config.yaml
dataset: "photos of plants and fungi (iNaturalist)"
crop_scale_min: 0.5
horizontal_flip: true
norm: "groupnorm"
weight_standardization: false
pixel_unshuffle: 2
attention: false
upsampling: "pixel_shuffle"
init: "trunc_normal_002"
lr_schedule: "wsd"
decay_fraction: 0.3
weight_decay: 0.05
Rows from block 12, named by matrix and row number. Rows with one number belong to one channel. Each number is 500 + 50 x the weight over the matrix's rms, rounded and kept within 0 to 999. All counts start at 0. Numbers have three digits each.
# convs1: first pointwise conv (model.decb.0.1.convs.1.weight, 192x192x1x1), inputs 96-191
# convs3: second pointwise conv (model.decb.0.1.convs.3.weight, 192x192x1x1, transposed), outputs 96-191
convs1.30:523507481545509497539452529521516443516487512512477540547518490452477508491503503497510458540455500533482448565476508488476462465505498508490554492446494507525501472490416461498477543494519471541450508481541478508490484499489450496518485505484516497507495477550501426493507502490502491442
convs3.30:488482484529502502516545523535552498522515511526481522544486515498385572457472514498518575466474530506500537544373511495392373484526567533448366483494491493436402464538415449465500482499477431408502478570534520398295488469484546491418540415496482521485556515508470515481512535475498474549
convs1.31:538503470533514505473449509531489455543492489523538552537485503453472481536543508508514477531472498494494434573438524512489391488467527446464573462464485478553534533471461488470494537521534506538466515467533506410507542553476435458521498446525462457522489465532485436495511485503479433430
convs3.31:516498456478512504415467455454386533493503479449490437476474500494634450584534437510473422597523502528452409479697440492694688512498386417654720462464507502601636556513567551491487471487534534606500489472472469602797532515482436519623443608550545471493428419455544483482492474495491531468
convs1.32:429475598330446355410507483436469483398545501431396525566615346603492384470522525402510549398447588473597612316603319484494624491498468583492510409617462489492507517497470568515538431562503546345459450688409489589519576478637661479525518561519618646505500550391551652498587504531485506663
convs3.32:470503522617576555546585506567597490557562548572542539600528585529388584515498603546604560379498482479541540611246616550236347504516581483341272527586539524404414472618523460583478563514541472305567529635605591445143579571472679546431575439504474559513583583568541652603583635538529493590
convs1.33:496491494577501489507443544519466443500468528499530512535486527484499532524465505517524468527507494495451491569456517481500451475480499495486572453448496491521491501521465488516513520483497493558484502457529521438503486497515423483504500470527480457477499462533519436508489487510500495448
convs3.33:492462462527488507538560546519535471495534504553477551560527499502362561464486511463547552407470498485556540577320539543351369504471591512414332493500553493424371460521442442467519513519476443369510499574528504397218486504480617503399531424505479542505555541516473529499465547527543498550
convs1.34:401516541401493438475483497410513511438510502442440480570549433589471451477498496449503501393466576402557575403630417484508618517492493470489459440568473510486440550527545660501589450593511615320453429566470500600480548478649561486467499555517644590466506538391577612507515492478505491575
convs3.34:507521520497485457502475524495491489497484478489477463505504503474545508544506483517508527540503486498505506455533469512565521517483517457499532465470502504511543516563486489506536523485469517536526510501516486576577525539544470560520502528514538492530478529489514479531505488533491493530
convs1.35:627493428593510537588306533577478512591459512520566466439488648400543569546519508551482477493534530495493309596370531453513370523405491490456610603427480589563543552473526484482500614392522506590483513438548495363537532491472410507572485396481381502493488394595507435519522500404525508394
convs3.35:568503458380503426457481495471408538479492435440465468456457433479638419521545428479426467532462510514475435427740427490809672474483397499698782485442443513579704515466516520504509505459574516718504474405491491653906492423541347553612523579526599454515498425418534453467469445442496531493
convs1.36:503525463498501562474498523510506450466494494464510528524531521495471515523491482521496481526515477543524524500501502505485482454482497521459571469503519484510524494500459458509471476501521476533427509538517482478470495564508491461498485495512471510540519528521510463492485501474511482485
convs3.36:543513547521539515523528489544541502514481515523482525551525520512446532456473538504542535443506495432486579524450555474447403467475565557446435491502467527517443499477463480485432526529483484443488512486508534446405472456483556509458579467518498523503562550495456519529474476474451495512
convs1.37:457489454524485600576561532525515479535490571531518484417433528461445567448472499526501474485479526486445500538548568465450585475499499514577435505482488484460463448467539506509497462442526487516583498513515529588449533491472447547428523590484494421502493537539519486510446478470496474456
convs3.37:522477519579525517514576540564562495527521580570493511525518564538368544515480590538537526442492467485543554592293570499302360487525587511399313492520497518447367442559448425528493544535516436326524495599550521431156500543388620482401536382476407517483555531552486554591539563535515402549
convs1.38:527500459546509493524467579543497442510485532543511539511466517462475500538517501528500471506470546497469478565408539496501434450448472501481558494464479503531571469494479447496510507472553475561476493451552493452508494525475435470556502430518475494466503468555507428488488482460493496441
convs3.38:512480454448491510402435461471441518488484450444513465469446473460643441471522466480449459529529453503465431454673483490673632503489442433634709499470536475550648543512533562482508532463536510621466502363458493594769476512492400531574460636505513453543423468473555433498446426483505536506
convs1.39:484503509533530488480516510495512486546514500488511511510490470494490504502483493528513498525490471484524501514501491548490483497509494535489516501492499483462501467527508501500482499488510504510526540476478503503486488521484457512466496515489459495477479527520497493478532528493480509520
convs3.39:510499520481480527493507552461495500462511472481499484519531457476552443490505507492461489518525518506493448494571474494596546498528446532558586496516535528525578548452547553463497468495512523557494496479479497505661472463509434502589446524551557488507477466477503473424464469526522534503
convs1.40:542500461571494558545474543564499337506495536550484485537506576450498560542492513526500469586459468580465427587416591474496397391495495531475590506412492539522529389491401398495429555441495414614419545458534506426513495506418428468511490466512436456434495429600452411514509524470499509438
convs3.40:477492515491499469483492564489476494471502443527484529520501483509497556541500512531506496523495471449507466496537485489535570525544553541495497491489465525532487496498524488492483487483540473541487523583508462564504500543506457509550413484505538502497488477514515476498524557489462497474
convs1.41:393501535311471441459536472384504706443540522424451497495553388606426367450545503426498561412529617306594617298609323524476634659486499517450498487716478502440463683505614734504676394668564649214537426630462503649457480444731607551456540517502663604473492626302655718483521480454515511671
convs3.41:406486509557475508590445519490604509497465527492530473408558484504505469528422497498442508524498541468418512464427506426359444513544531488461433502477523547438455454568476545483460533518416481545430473406454513510360515570501491435458355483493423510515496433499481552482485491450418463449
convs1.42:504500471493501528550433461514475409477483531490500484525500561481488489518545512526495503531476511516550460495448505396502467456502481516457556504468455558498515448470497490497505524462541497534496446503536483459526452514510488445514508504519503516499470457502509491505524509491492485458
convs3.42:471486494529553550467468481499478486496498499486525532554426492488585500507599495531540446531529445450496439479572482439556616489508476485621640458481519507587581600468558532491470450504553523511546482476526508563627546545507428501532468558467485513420530477501513471492523495491472520429
convs1.43:502500485534482521502465507503500441492517513508479499498500518492481533513500496533504499513477509500496501529468527513499464478483519519458544484469487519497507475509476490506517515482493496510474492477506505498486501492524484477484489503500499502453492474515516466497513520492507501487
convs3.43:489517490486500505491476515500510492507504521511507513482498479498537489498490487519481499527517510499498482494556496467537539512503510510512572494503469499519521500516488514512511504474483519524506517482494504540566484508482479490531493512526491492522500498502493496491514471516499498472
convs1.44:499506430551537636570481555457505483503491506538503479407423563487449556483474497491506481504517574525373496555535519413472537442488491527573472511453500540444461436492572476482483500437530498536561527435593546550453549492493460568422513523497555344433455511517561453480439491446485462430
convs3.44:523499477384461462463436470489484503495444469403508432409448407470620430485527470465412451511504547555448498422693443443688583535433373498582698525429477506564651528464492569482536509434507584755441512344418459548823459468545370456561485532543530463544489456442510374444431424456466521428
convs1.45:577500488576528522518497517538512470504497518534493503549490533480487528502514508495515472545509448516498480588415531514517421444471485530463576470465527515534547543534419441499478522473526468588461520491489508452502551531464463479545503449508459483482487478549485406523514483513471485436
convs3.45:535480490434515436418423507487474509515443552455531445446463475522654393531534487534477448611485517523449494458672443487695665518529406474599696525473523514550598523509498561473531514484503530647502503407410450630773492516534415509612469579524564425522432483474526461514494474513493498458
convs1.46:510498519517490458498522472487510442511566514497510555532494512423482469491459488509491480508497524520471517487521465543467496452536482528501544501471499490461481518547520461484500528510482499519522480461450531508506505479483509527494489520484474491397478512481531483499505483514480487486
convs3.46:466560523435467517441540515487468488501494535485486515538500506546525474547537513559541479550538500530480513471487542489510552540576493560524561504483552484507461494494542469492546494530404491554505508560459481448520581557494493466560445508432469487508532497493522494526439541554517485536
convs1.47:542503480569504520498484575500503507492491527524485532514490494532492526501536494459501496561478544492489473558464525488484469497507477539502525448462514518491536521500458475497486526514507517559441499523504492510467476523464451474535497464489495490504520444532486429494531467526502473434
convs3.47:511511481440467488462477489480448529488474482453517472463469495511594459509526484526465468594518513505437450433648497451639619523488447496597644522472486509534589542503540540449558510497484529598503508463465468576725495499521423525564508549500530456518476447479544474496473472498474507465
convs1.48:504485509528513475525498506468546455510477530427484516523463501486466516520473491499494507517534540508524486502515462531496489475502494524492492532497520472482467531513483492490498500468473502508481526472489475523482491500504498519487530525499514513496512515512491480498533515517474508513
convs3.48:480549505485545498501518533528497505516565486541501501471491490490517480542476496492469487533536493519479497493536509516507541476498481514518548500498474488543548494513510531524484511483517541580495519447486517553601509514516447544519469546505500495495535513472474481495560478497485508475
convs1.49:525489460570487564556476539520482261479481504552439495499469588468514553518491492503498431551433478548436469578482569462489466408486488489526464484421510545493498413456405433485458535443483455543519517435569503482502527483457451465497475484490477420425505439563505420506481529495494515429
convs3.49:531481556517498484491461493477482493505510456498501471482479505514500477500494519500506446485521452530492474512566517501497519532521506505451513492507485518529505504485470504508468511492506545507488485474494499534526484515522480487523416491512507484484501516480491493504522511491451483493
convs1.50:459518471412480430542396545393514593460499481356557578548547588494523440483539479478502494490519567260647542386432331481510376707503507492336637568628464502562629592579639767479739425531514660263518393570406475435515528380688548574549509410478560590430471495333615675483529441468482494607
convs3.50:509550440450520549466668507474456512444469478499477498496528455432557586508518561465586459422520520541516489478576572451665526463390461482584647476411415433528656536555494530569526526415591487497519436600510547511683458467415529518465568583585463540496555457420565558541544514480544509460
convs1.51:512504462538542541548480525519478406533502528494499543515480549465473533497474486524515486519482540529467495525493530475483500466492506526512478525481513544508496516488480504495502540462488524510505527449526516539490507459502486489478489521480494486446490450520518462502483526473497508463
convs3.51:507495466470524512522510524488492528499490493501501507524501500511471502498512483501504496515524526498540491495501519546494502488517528437501457481486523502485533512486489503447507492498477487501518491507512508533527507511510536519466483541522499517492501486477492492475478454490513537527
convs1.52:501509470566490534535491547503516302486497479539450507490495571485494543510513494497500454524456486562449467541480565483480457416501529472503479507447510532486474448472447448473468548452476469555511541463515518500514542511477462448479492495492463425441501449534469453484491502501487518470
convs3.52:502488525502463434505396486493511489480450512509480565501393475488535447439595428497544475535521435466485494445546396485485536498462428483476474471480512493529488486455450433453471473483486488461518460470490450549529479448522461423498577453390452492508488495503469448463520499472456505404
convs1.53:649524417545615719548480490595454699573492493468665570362392556420466572337572479594490567595624466462580472538539550484488592614630471522553421618459499543424356659532684542542566539436537598530585579317519451566494440535512400497558481561543593465704509510560610455489528554393558482508
convs3.53:587513450446414602498416449454484519402496448538408494481486358485589558463462475414491435496244347367496457444508499389566610468524609600567449450487383459503530492502424499558423419492569453427481469385600533463470482452468275528373494496286445507516577330475330456627608531464499557573
convs1.54:524487538423359485309415407352480432339571445431323593476539246672494499410444496369502538561399429578564613481449515594518487474571490582446569293641533354544502490572458442488467304659539407562557343481390508461535415600454499525473513430477498514587497711385420546482535586515448462538
convs3.54:372520629633502479556559515550642491545485557488569518453570565613349494434515514575395443464623520507380542600405445571314455545500526456254419593639595588431421489491523495362556627601413509521525581565454374580384513542579538484550369351447604491516394682581488605421452599477500474499
convs1.55:502496455499502543543480515508494407541510516519504522521498546447477506475488482544514491498487500506500461510519515469481489500515493482531472531480502540488470510517506506499521521453499521517483524489483490508489514478502518482444507556472523486458485480531521474500509495512499511495
convs3.55:526498559523504484481521481488509475516483490520503503504493507487453478480503517473528491462480506479490520512511472506510493500499477491468477506521472530504465500529489507511513491501475501476492481488467488474449470499487519496548509458495518494499493530523478495489504521508496480475
convs1.56:473505514391487436424524425380517577467504518395513519478485420567508421499525492452498559365585581349622588390566430514485599636497491463424532442623491395520506655584710682506617375591524661345596400550442452557483555463601559534527552531484581590565489624350568669521521472516513501595
convs3.56:456575468507477427513478501527442469521471496497494501416610441461534512518430485485432514482500533524488546468563479466572495488482476496525552500481474431504501430511510519466547506505452530493483500509487519482541421479495478441471513515535533467566478483534513490461468482474525505481
convs1.57:535487514525466503508472494511516440508479508528498507547482531496466531454491495511488513495482498521457534537480538467492480468457494487494549454482460490533548516495478487488507467479526497517465480495445509529501514550508472494527536512518509489542485524527510460502498464496498476481
convs3.57:503506479562522498535571506535479513517493501498462554536538519538446549464537508459519547461505508466513523578380487530435440511466563432436409514508508518490438486531455475507474535556531466375498507559559531482358501515484611450419591488487487534488501502566507598549503527496493474519
convs1.58:542503458591472587554467549536503290484466526561432505439485607455501556505523473513491436566452461565437442571451574464480441413469489473514497492403493560518511401463399430488453553420480434582524526427560495470501512489461441491496481483501463405435496428565481415475495526467495489420
convs3.58:517486469470493542526510514521505509511482480473498511489479475497502463507524498503491520529514479467523503465515530514501515503483454543490486509484469502480494502437502520488481494497504493510489497455496505474531509499486464512463506485462509498456503480510500486514516467493504505530
convs1.59:445508493479486518450570478494470520421518498494461557540558339543468476481477509438509513534411398546492612478517495480490554486491493467491512410576454421564502511563464425506442460632479418551432457484480467499502561596418527509488486498521450540509465618469440515495434567491475487540
convs3.59:443509510545478416533423463504552470505513590529521478435496595550418425437496473517437514569517577502414557500475465498415445513496523489337401506577499553455381463400461448439549511565413501498489519508444453467412531507549575398394443434480502452474437590539414515388422501469445457451
convs1.60:524488477565501543544481539521503316510468506521454508527481564475490537505504495524495466518460482536479479543499529475475495433484490506520487483438507527497504461452423475489479523435493462531476506460537492502499517508494462481481482495500478452421511463542497443510492512494500506465
convs3.60:518505470489476485482501460488511517479496511512505530504483511502497477515521507495500484504477508513509495509538520511499482536498514507537535488516512505511482489520521498496496512527477512512512499499498499486463498491478515475530495499479498488508489495498477462556526479526486523491
convs1.61:475487489504520490527472530518514439500495501478505497511502534487481501508460501521507505509513488513517500507518516499513494488504496462488517532487507496470494490533511510503502502480498513505509520509481484499486526505487495512472505524500492483500507510504476479501508534533479514501
convs3.61:529498469486497484471482482497493512503522522556485460474475515502534447509482510495485505509524478495504482484537484508526538482510484514526550494519487486516543499485522545496488503492548509542471484422491498515608510474488453524503493550462455494498518482500518446479491489499503528470
convs1.62:397468551461492453462537403500538465459482460471468467557497485563456468487469510471487544468485454556527548469645478506533596431530494565555419465500557524450418544517479499495475516556453525495505513552409512590495447493482585485434469624482542533529545569478502530510540524550482514523
convs3.62:539582464420486494483510453459439480474505464475474457447481414447665470523556522474456471546469528566457488402776512496799688501455449513651799521434460498574649507519540562539475492501532563681509496408452538634837495527512361483587462647532536452515451412428545459533534463502488549515
convs1.63:505500462555520541542468489508492321480470502506470496499504576462499536454470490503497448520451451567477459537484529460493495390468507497498528500423479523508498479486451464497470492446469452540508515481542508513531552521492496482477513487531468449469496476552507449499490509461491532473
convs3.63:495538515544589556525562533492482491515541472466519505605554509458462563446543561483558476450545472438506483563471498556502512452513560562510494493494551484514490517512506536534525468474540491403595486549489510507455540491525514514487514497517523513439498522506521525573548541528490511515
convs1.64:506490480546495513550485515516502395520484524523507513533497555470501524522481491539500453523454497528474472555491532467495497486473500484510502527458497547478501489472417483491500544455479500524463540471502503510487528460496472453464503522491506491497489443550521440496490508493485504463
convs3.64:547494505474493490524444482507483483492490490534488499497448491506496464486485473496524516570498488512511509474529476502521504514490447485450519512523467520530493491428516520519485507477505508521532511473516490548514468485513448477528521504487531465503481471485468477517505482499434480499
convs1.65:521498462592490548538489519506512294490493510555439510514473565461508532501482491500494449530449455562453465560478545471509480422488487495531469469422506529501511418462404439479458557446473459559476530476549509491507540522489465464491490496503475404464513424567481415492492503502492506461
convs3.65:495466548558502451515455511501519485503522532476487500470451512478488496523448493490524482553503503488430493490561418495490498543536498567496512500505562500494482482472488497490550504514451526495513452502463508463494483520563504463507453420524518396471478521501489482419505486516448452455
convs1.66:546510459573477578564458537531508267495462512577438509473464593438501562495500497511491433557430455572416455586453595463482438391492500481528482498410498570518510401449386412483422542424486428566500544426569501463519486475454439475494483489497443401416504422581471414505463526497497501418
convs3.66:484470501504519511490467518476502479503522501489484540541508496521507546537489487512487485526520481441521506504467487489493502482520522468511478523513490473476494503509485488497488498491488502504470524493500510552500474516526496542538441493521511525509526484489473480468525484507483502504
convs1.67:493467488501472496497470507488483405512502479510490478535519532505523533533495512550506468517469508491494496514471516499531478479489529508548484457485493549523520534533514498520538499469479498505488525485496514495493519510517499467488512500480503530504506458538520489505495516510507506493
convs3.67:497535479509522506509474444489485508516499498522494526473479479527518514520501478491454518534519512493483494489557524512499521539507509468479456516475487526487488482498489498507458489481521507504484504447489505572484508508482501501486442555479496516472452494476480471490520491466473495463
convs1.68:425470499493480537493521513510503480508512555450523566540497535515532502539470509500504552507498476533524521497522513528505511445538514516519524488486483510465440494542491470458489511459511468514459536515467476493501525576490464452466475547516493468496483514523433490484521530517451511519
convs3.68:530495532408502478508538556501443539489523455495509463472517452429555509511491511465507444498504495439541475442668449506713631470497493482607703498449493467515572554450540553502483470489548464578509512516509478576717443484494391524574497575571533468527499450468563458504533519479484523437
convs1.69:500500494532496506551519516523516369511498518540465501514478555464497509508478492531506464530452486542476464535510531472498504465481512468504488470457494536475470464466427474497499535459469477541490517475479497504488550509500483481474486520487494461463509459549494444497490498484500510469
convs3.69:520502518498489484517456483511487487511435519502461489477486493519497442523482475498499552500489494493481511482527466505489501506527469461471523481506543546521505477513511466456497504502473518509513501533472484488507531515567509457486495494523540449491442507521463482457462502538506489457
convs1.70:526483513547481511502489502529494424474509518511466508551493563506497516508466511510513460530473486517513502538540513481511512480482511495510482482467474585484482473506443497521497542453506490524481519485481516531515488511519479492481489553505479504495503446536494466500510506519511498477
convs3.70:464554463493504526549618475517526518495529505490499524548572467502513502518467538510541501526466535498514459513473548493504482469455547475504479502462454487443502491563508502524518472541551485484531514521545529500504526508463558523450526548548497485529521466501487540550538524501469516525
convs1.71:482493485522521509497539541508515447501499531506510503532477522485502517525480507523495490532493487524501511519519512516499522475507528511523474528474464536473494513529496491482498494461503504509467537497527509498505524524495473479484497547510506460493501493527501471500502508482482502477
convs3.71:495539532474506507502551494494461512478516486522492517538530453490530495498525505490483487526462505474472479475557476492550538487496511521546567503463513501540555511528516493504468490504528495522536480517502524546576499520535418506554479516480491516505564479474509514542565482499513493468
convs1.72:547500510512530510531479491498508408514497535504513497544522526435467506502504495548480482526501495521525478545527516460480487481506517454487518530449496497489475506513459506516495549464490500511489525475475483505471507494508475486483505561492500506481531445537516469504526532496502479476
convs3.72:501542464490510527487540457517519510531473488486490536512477516519464529499459485516531529441462481528490514522447529496446487538489485514489416510484461493468443493502464471500474524491488491431523461508523519461422484498464479541469527439453473508471509505506503491488485570493520523498
convs1.73:510502478521511503570525512562491406522503481530557485523491554426464524518502510556479466521463477536479542539498528515489503501526495475490512498450470500492507528501490508482500507476467498506471513502493505497506525458505481509469501518540508482503493493513519466490512510509503508490
convs3.73:497496490496500520483472519479473508501509490473478471536504478506487497505472518483515488561493507505519533517453500487464487462539467510519504503493453513527475503462506516485479527491493520503524473551504469474502500486456517522510538521483484528526532500462480530486491524500517488514
convs1.74:272508510474467509434503649564476524580467714541478590540547522345513513687486512684505586161506663423573543471529498553476497515191481708546448524518402473509450478337520556469523512398586532390502520452573456582495598595524467453547498510520525493451512454529574489503509498371516449491
convs3.74:508495507567549580509394520462494488514414559553533401458501571497555451516657573558645368523515443555394428466566432527516549492602335315551547446467687485484488500534544576562522424475474542528425452535462437643428629571544539425499279641560496495415503541492538514650577514567441498401
convs1.75:525487486550524528527497523490486395509505511520489516527507539465506532507508479521499471504438487542471481550493515481496514476484501509539472514470481542484492496494444476510497525460488499529468529493526503510462514498494484459472491512474503464487495444541506450490485513485499497464
convs3.75:452497480501495529531491532514524497493499503493503493508507471485502525507454505488502516508446505504478484493485488487525485541504552480527525487483545476504484509510498497500521500494478464546493491479498540530501502502506509475461495500521518481497507465498520494533477445482501470478
convs1.76:466474561363541366516568369348550630429498361363508503518447379614476434382462497440498515524565465335636616399614433578502612614610507515494474431633528473489460644539720692482669413645449628326574372565290470536474509558658513590451534560467570576505556612356499574495642470563456505535
convs3.76:464513523548553541543555464507596506508563568525510511413516535460473514498491557459379558528513587530616536546459628530433410475373609533545429536447475515475448441546504501565506491590504500558389568445568544599409500602430592472451474604520440536567506530474480521595480353479535511581
convs1.77:477499486550530500493514538526486427543515502526538546535500529442478495551451474535487486489462511530459475534513502466504503470502503485493473510443481537485480476475422493455487530478495486526509526500495523533461490484488474500505480537503514478513474459545517469494490522524490492457
convs3.77:473488505525508508509485547489488496488512506508517520527510492515472561542501487503501506534524522522487482515489473480483495496513489472462503505497489499525505504547502494471528511467477499515509509492490533549530473487542484515554527497534523497491510524480501512510535501538522491458
convs1.78:512506502537543503489502509501497425514576515518486560541497554457530434539454478473512485517529505523455492521517453521509511458530538495507524531464526493491454546477505479448483538452465497527511530509505539489495517498501509518518497512528491506443475497525512463489512480495486439492
convs3.78:475521501467465476449484496466532473488518512511490492493497455495529491500548471516490485527505513554500498476506543485504534513513480544501543482482529500512484482496547524476528508495482512525477518473516489529607523547515453496527431488508488503521481502479526468502513454536497464466
convs1.79:493504506513504526514449528444491427489471508492465531500504488516490521551467508490499506520477464519510495524498522491503511513470512455495487521505498517496487504507488507485506498510483509515480490460477486530487510502515484518491479512493508466484497490511499499502488517475496486489
convs3.79:521532504490534538516501490500483526509483442492506502481495529506502501513488487500519532452489507528489493487485535513472481529465509496469498512484499477495475497446433503497457499501543483493466497479515504504493459504504548503503546508446512531503501468460492508558497517483455468491
convs1.80:620461497542468657571444340587523757673666419438596653255373546382423542397497516636490572554559528502623350528520476517458549643631490635538499747457534489432451600570627503483509672446625487546625619372411513532467312456478471635403494583479483453658523463552472470496627549521491519511
convs3.80:646593488544520400396498516401388394444527614582469501386394465462635547585544482466549477619374540534516433392625456527690581438558458560552679386538463530546578429531494479593528430533524573537542458586456541553618551497572412490479497545476532492409574603398549557497519543525457564536
convs1.81:498503473501472490520496479446518451478496483505464514546415538503483520510508475511516475494519491515500502519469478478518482507476480494478499510491497508497535494521520509517528474488522526518488459474481508504489475440501507487498515506504510514524497507510539500499479500553494509484
convs3.81:516487486466455467502501499458477524473481473477481466504494489467548455476452474490516507470506464506492462467567456469545501512499474453520580464466505457487553510470518557506513450473507494529527452453452477494606467520479407475524487555491480449550444469427543418445510464467480513404
convs1.82:528474517514539522558434482505518448539495523486457510489496507496504510484482526504479467497474483475543500544523513483493519496496501462540477528472454560491476451542478515518529548488517501476494533461457476518515524463505489512479493511465512455438538473546483472495533545455494479468
convs3.82:480535473494491501534522465508518496539512509425532522539525477524516494541479478469508545551468513485537551512484504507498481500498535519496482495496491498552528516527524514513499529492493521536501509457504534550547493552531483476449492502502492471522535493505495512547480452508474471534
convs1.83:547510457575474595567460558536502260490465508597421509476493596442513558482504497510498427575433461574417446567435599449499428382483498489520504522407512574527496386449385409479434551421471413576506537435569493460501521501453427475511470460496434385413491442583462410498462510469487504412
convs3.83:531507488487502471461559508518478496520504535457499467502532503512518501458523557497457454481479497479495524512476507479489493529460503478544509490493542461475506483549472525501504521490515527540504514473492502486503445490529464526453525522525463496516530521532541496511455440473474499501
convs1.84:529516478561493547540491529524513306503489531553457496531504552481504535509496484530494439525440478543437457565479556490493468439459502476507487481433479536500479444453413445476469549443510452546459521464533493483500517496474465467493486482500473445449499443558498433494472513480506493442
convs3.84:487523529454489493494500449475465507468484501490504527518524487503493478502521492500488454512532514491456458467493516490496562492461516513469559479524464516520516518498503489470499470494504513508530501470513485528543497512496510520509457516464510503499522502504492515508504488510457507481
convs1.85:507495510521520531527487527520513411502505531502478498493506509472536514541471506523512477512486509529487487528525511541521515499491506505530495525475519540463493529489476504483505535473504497517505532484478510509516508479509488494483487543515505477479501484526511474510496499500499495478
convs3.85:547476469506496500498507489459537494502470514460506499481465531506502473476521502501512532505525493516499517473506508522480468516500484484479427489522493501488480483443534494500490512506507518493514500508501487456450499483489517487483523499481480492500434521488482482520457511496503518495
convs1.86:498520477530498536542485538517496347483498554527490488505499545486497522526507481521491472512471498540458484537497527505476491427486524474506517480467485564515481469463448469490476524463526491543488513469568519520498536482496486475501481526491475465449485434547518447496479507489492520477
convs3.86:512510481524531514519452476516492500469476484541489509482504491524501503478509503504483505511490492498495501498538502491504480498492510500467493475505489504505486504492510502507463496510522517507446519477457509519534475494499475492493467498473497500509510504471485498477536483477491469484
convs1.87:513488462552498544549473525549503332499496525570469496499492579465491527521476489531489446540446482562430482567485551466500490444473494487521485487423488550507492437458429462475474552462485468538495530460532500503497515502483463466489498509490477440465503440568496453485490519499513508444
convs3.87:489496499508471523509540472481530521495491524468497490499511500523494477492513482511497536499510542505494490515465512508508498516483499506479469471490494492520520539526508493512495462466465510524488488471508484530491502496473514456517507519519512484496487454506493495508480481504530514536
convs1.88:517507491534500528535496522527511378506507508534476485556505569470504535534518475505481449527459491524518451561515545478483516479465504473511480499447498511500494484491423486516499525443482484540467517487492492516506546468495468429478486539497512502499526469564504441516506513481505501463
convs3.88:526440517490498504499484525486459509480474458443480464497432508503462487471489500484480472466488441518475498509484455518500522518522441498478524520542510525526513497457459505461508508485487520509502465525470443460519466523535450503508487466487495470497481510515507450458483518497470508484
convs1.89:515482469551492539521495549514495312506485541548483513491494578454529522544467497556507454530462497542460493542471539492482480449468494491523482488456508532500484469472481474494478507452504475540513524449539484503500531507472463455477480509486504450451492453560499453490474526438497497466
convs3.89:535441493550541557492445475461545469479511500500523509492469526469486534450548533491466523436520430484510509570532554474450503479466561534506495480552580527517502501506503515483504519471555534460508478507511491489485467474478494512559441478507478529494515530486539465515487454444462514522
convs1.90:535505467591484558569457535521498307485484519566481498480487587451509548515504498522478447549449493549420467569461570472480487433465499485535470505425488541507492425472418435501441558431493436565496523440558500498507530481471453446490484498513471432460504436578504444506460508471503508439
convs3.90:506492508521522510491509516510503504480498508500496496497495494480491457496501506497505461475494474472491503507469436506484511501496514473482487505497494484509511497481494503506475512492509490495504514496493464519497517538532540497507518480491524464479482490507465513511507529500464490463
convs1.91:538501477558504486511519532490481449492477505501464525538478541480497504503483490507510487535512485501520488528496476480483504487494505460466526462453488510519506531505454503490513503473482507537453499477480497546507515540510466498485502510492492515494495464532528444497514493533486522480
convs3.91:524468500443484477441444541483439509522465495490504487497451457513553454533465470520451479543511515527476498425598465454561526533533421534496549493482503517483523507467483538485507518500462490556504496412456469526591472501474436519566446515498530455516461506468493455446479424515481492467
convs1.92:393523586456444512392520494487501524526475456468555545457447437488448479487475516527491538490552500414494476460608482564486580587510470465482455533566538418467502609549534586511569499549549609392615493444474515613531462525579574523461489528485587420489475538486550540457497491503493422556
convs3.92:501389531445462479509530592482562521464533505470498487579622502607520456513494506523468577572560583481516463456493531518624477444597584471397433524483507513472414460461670479490607434573439386569482544528489448516450540526601644492599498509584611479521493418506523504438435510550518476513
convs1.93:493506510535528501514496505504505429528484486520478491518493535518485507504497479524514463515491520518477492527513537536519496491497490488494506510483509503483519549506503501504515518475484524520509521516484478520484511518512506504465481538487508486488522491532517477507482531511504500486
convs3.93:533500486475516492533509513520529485510464525515495519511493490504513495487493501498544528486492521490485488522497489525501485510498519494475486521509527491506461495470474459486517491498483482472496482515515493471477472490513461477499506475548496480502459503495499503475470518466485519453
convs1.94:466515477530517501546503462507510407531506515518493479544512554444478499519474493522510454513450505489476495563480500480473526489469499484505505536446460524487513505511491495486496524493495501506470525469493496542508515453503467464513500481501500485463494460534520466474502508540494516443
convs3.94:520483493488498506513467529493497502511499506498498520458498512492469487515544482506471543480507531540494489531525481508519479519524533519512505512474488490555484509507501490494512519520487512508487495467506509532504505526473558516559495517474464506484490500499511483530477472511502540527
convs1.95:497488493501508488534489512499506419482490528529472489529514546505520525523496487507485447507522515491521502537510536497517505505486519460475482525478485513500500526459496504504519522477520529521497483498490494523483505500518487487491468532493524459457505475523522474517522523515475510468
convs3.95:507487516516531481519499499480489502521473480498503494519499524495515499524489523472534523495496517485471517516494509534497479519495490470464518482505507505531507501473450485490477498488501521465484489532510513475494463504512521507539517501513514499513479494458496480494454542469519517535
convs1.96:560510476603533535525456516637496531548509502523528560438444579446541554499506501567495486527538509518503420595427544504522406497471498486467553514387488519541509530501460452494473584442538467597476567432495516450500476528455447441510488464515449469562497428637462419497507534464462526442
convs3.96:470438576548515498568567567523559465515525539580547534568557550524426499495501571514577502500536509505506506587373516516437459496533589477495401478493570470477403506528581511522509482545475476387572494639506512508331560491513639479505513484545508486498514494540492577547540539535516466538
convs1.97:531514499544548530505491491542492528554524541517570496515481514464490545495534491534513494523553475552485420551481547536463506480532498478499517482426506510489503537502487482491484534463530471545493540488506483498478514536505455449479489523483494524544511461599475440512498513532499489478
convs3.97:493574520563578522593592422521445464537484434516509525571574564586471599497539516517506490455465447482517516613518513560510535499423592434550538561539442473593498510526497527497509533572498507458519566578508504545467461547557555571418536540469501510547553535535531616564559597457485498568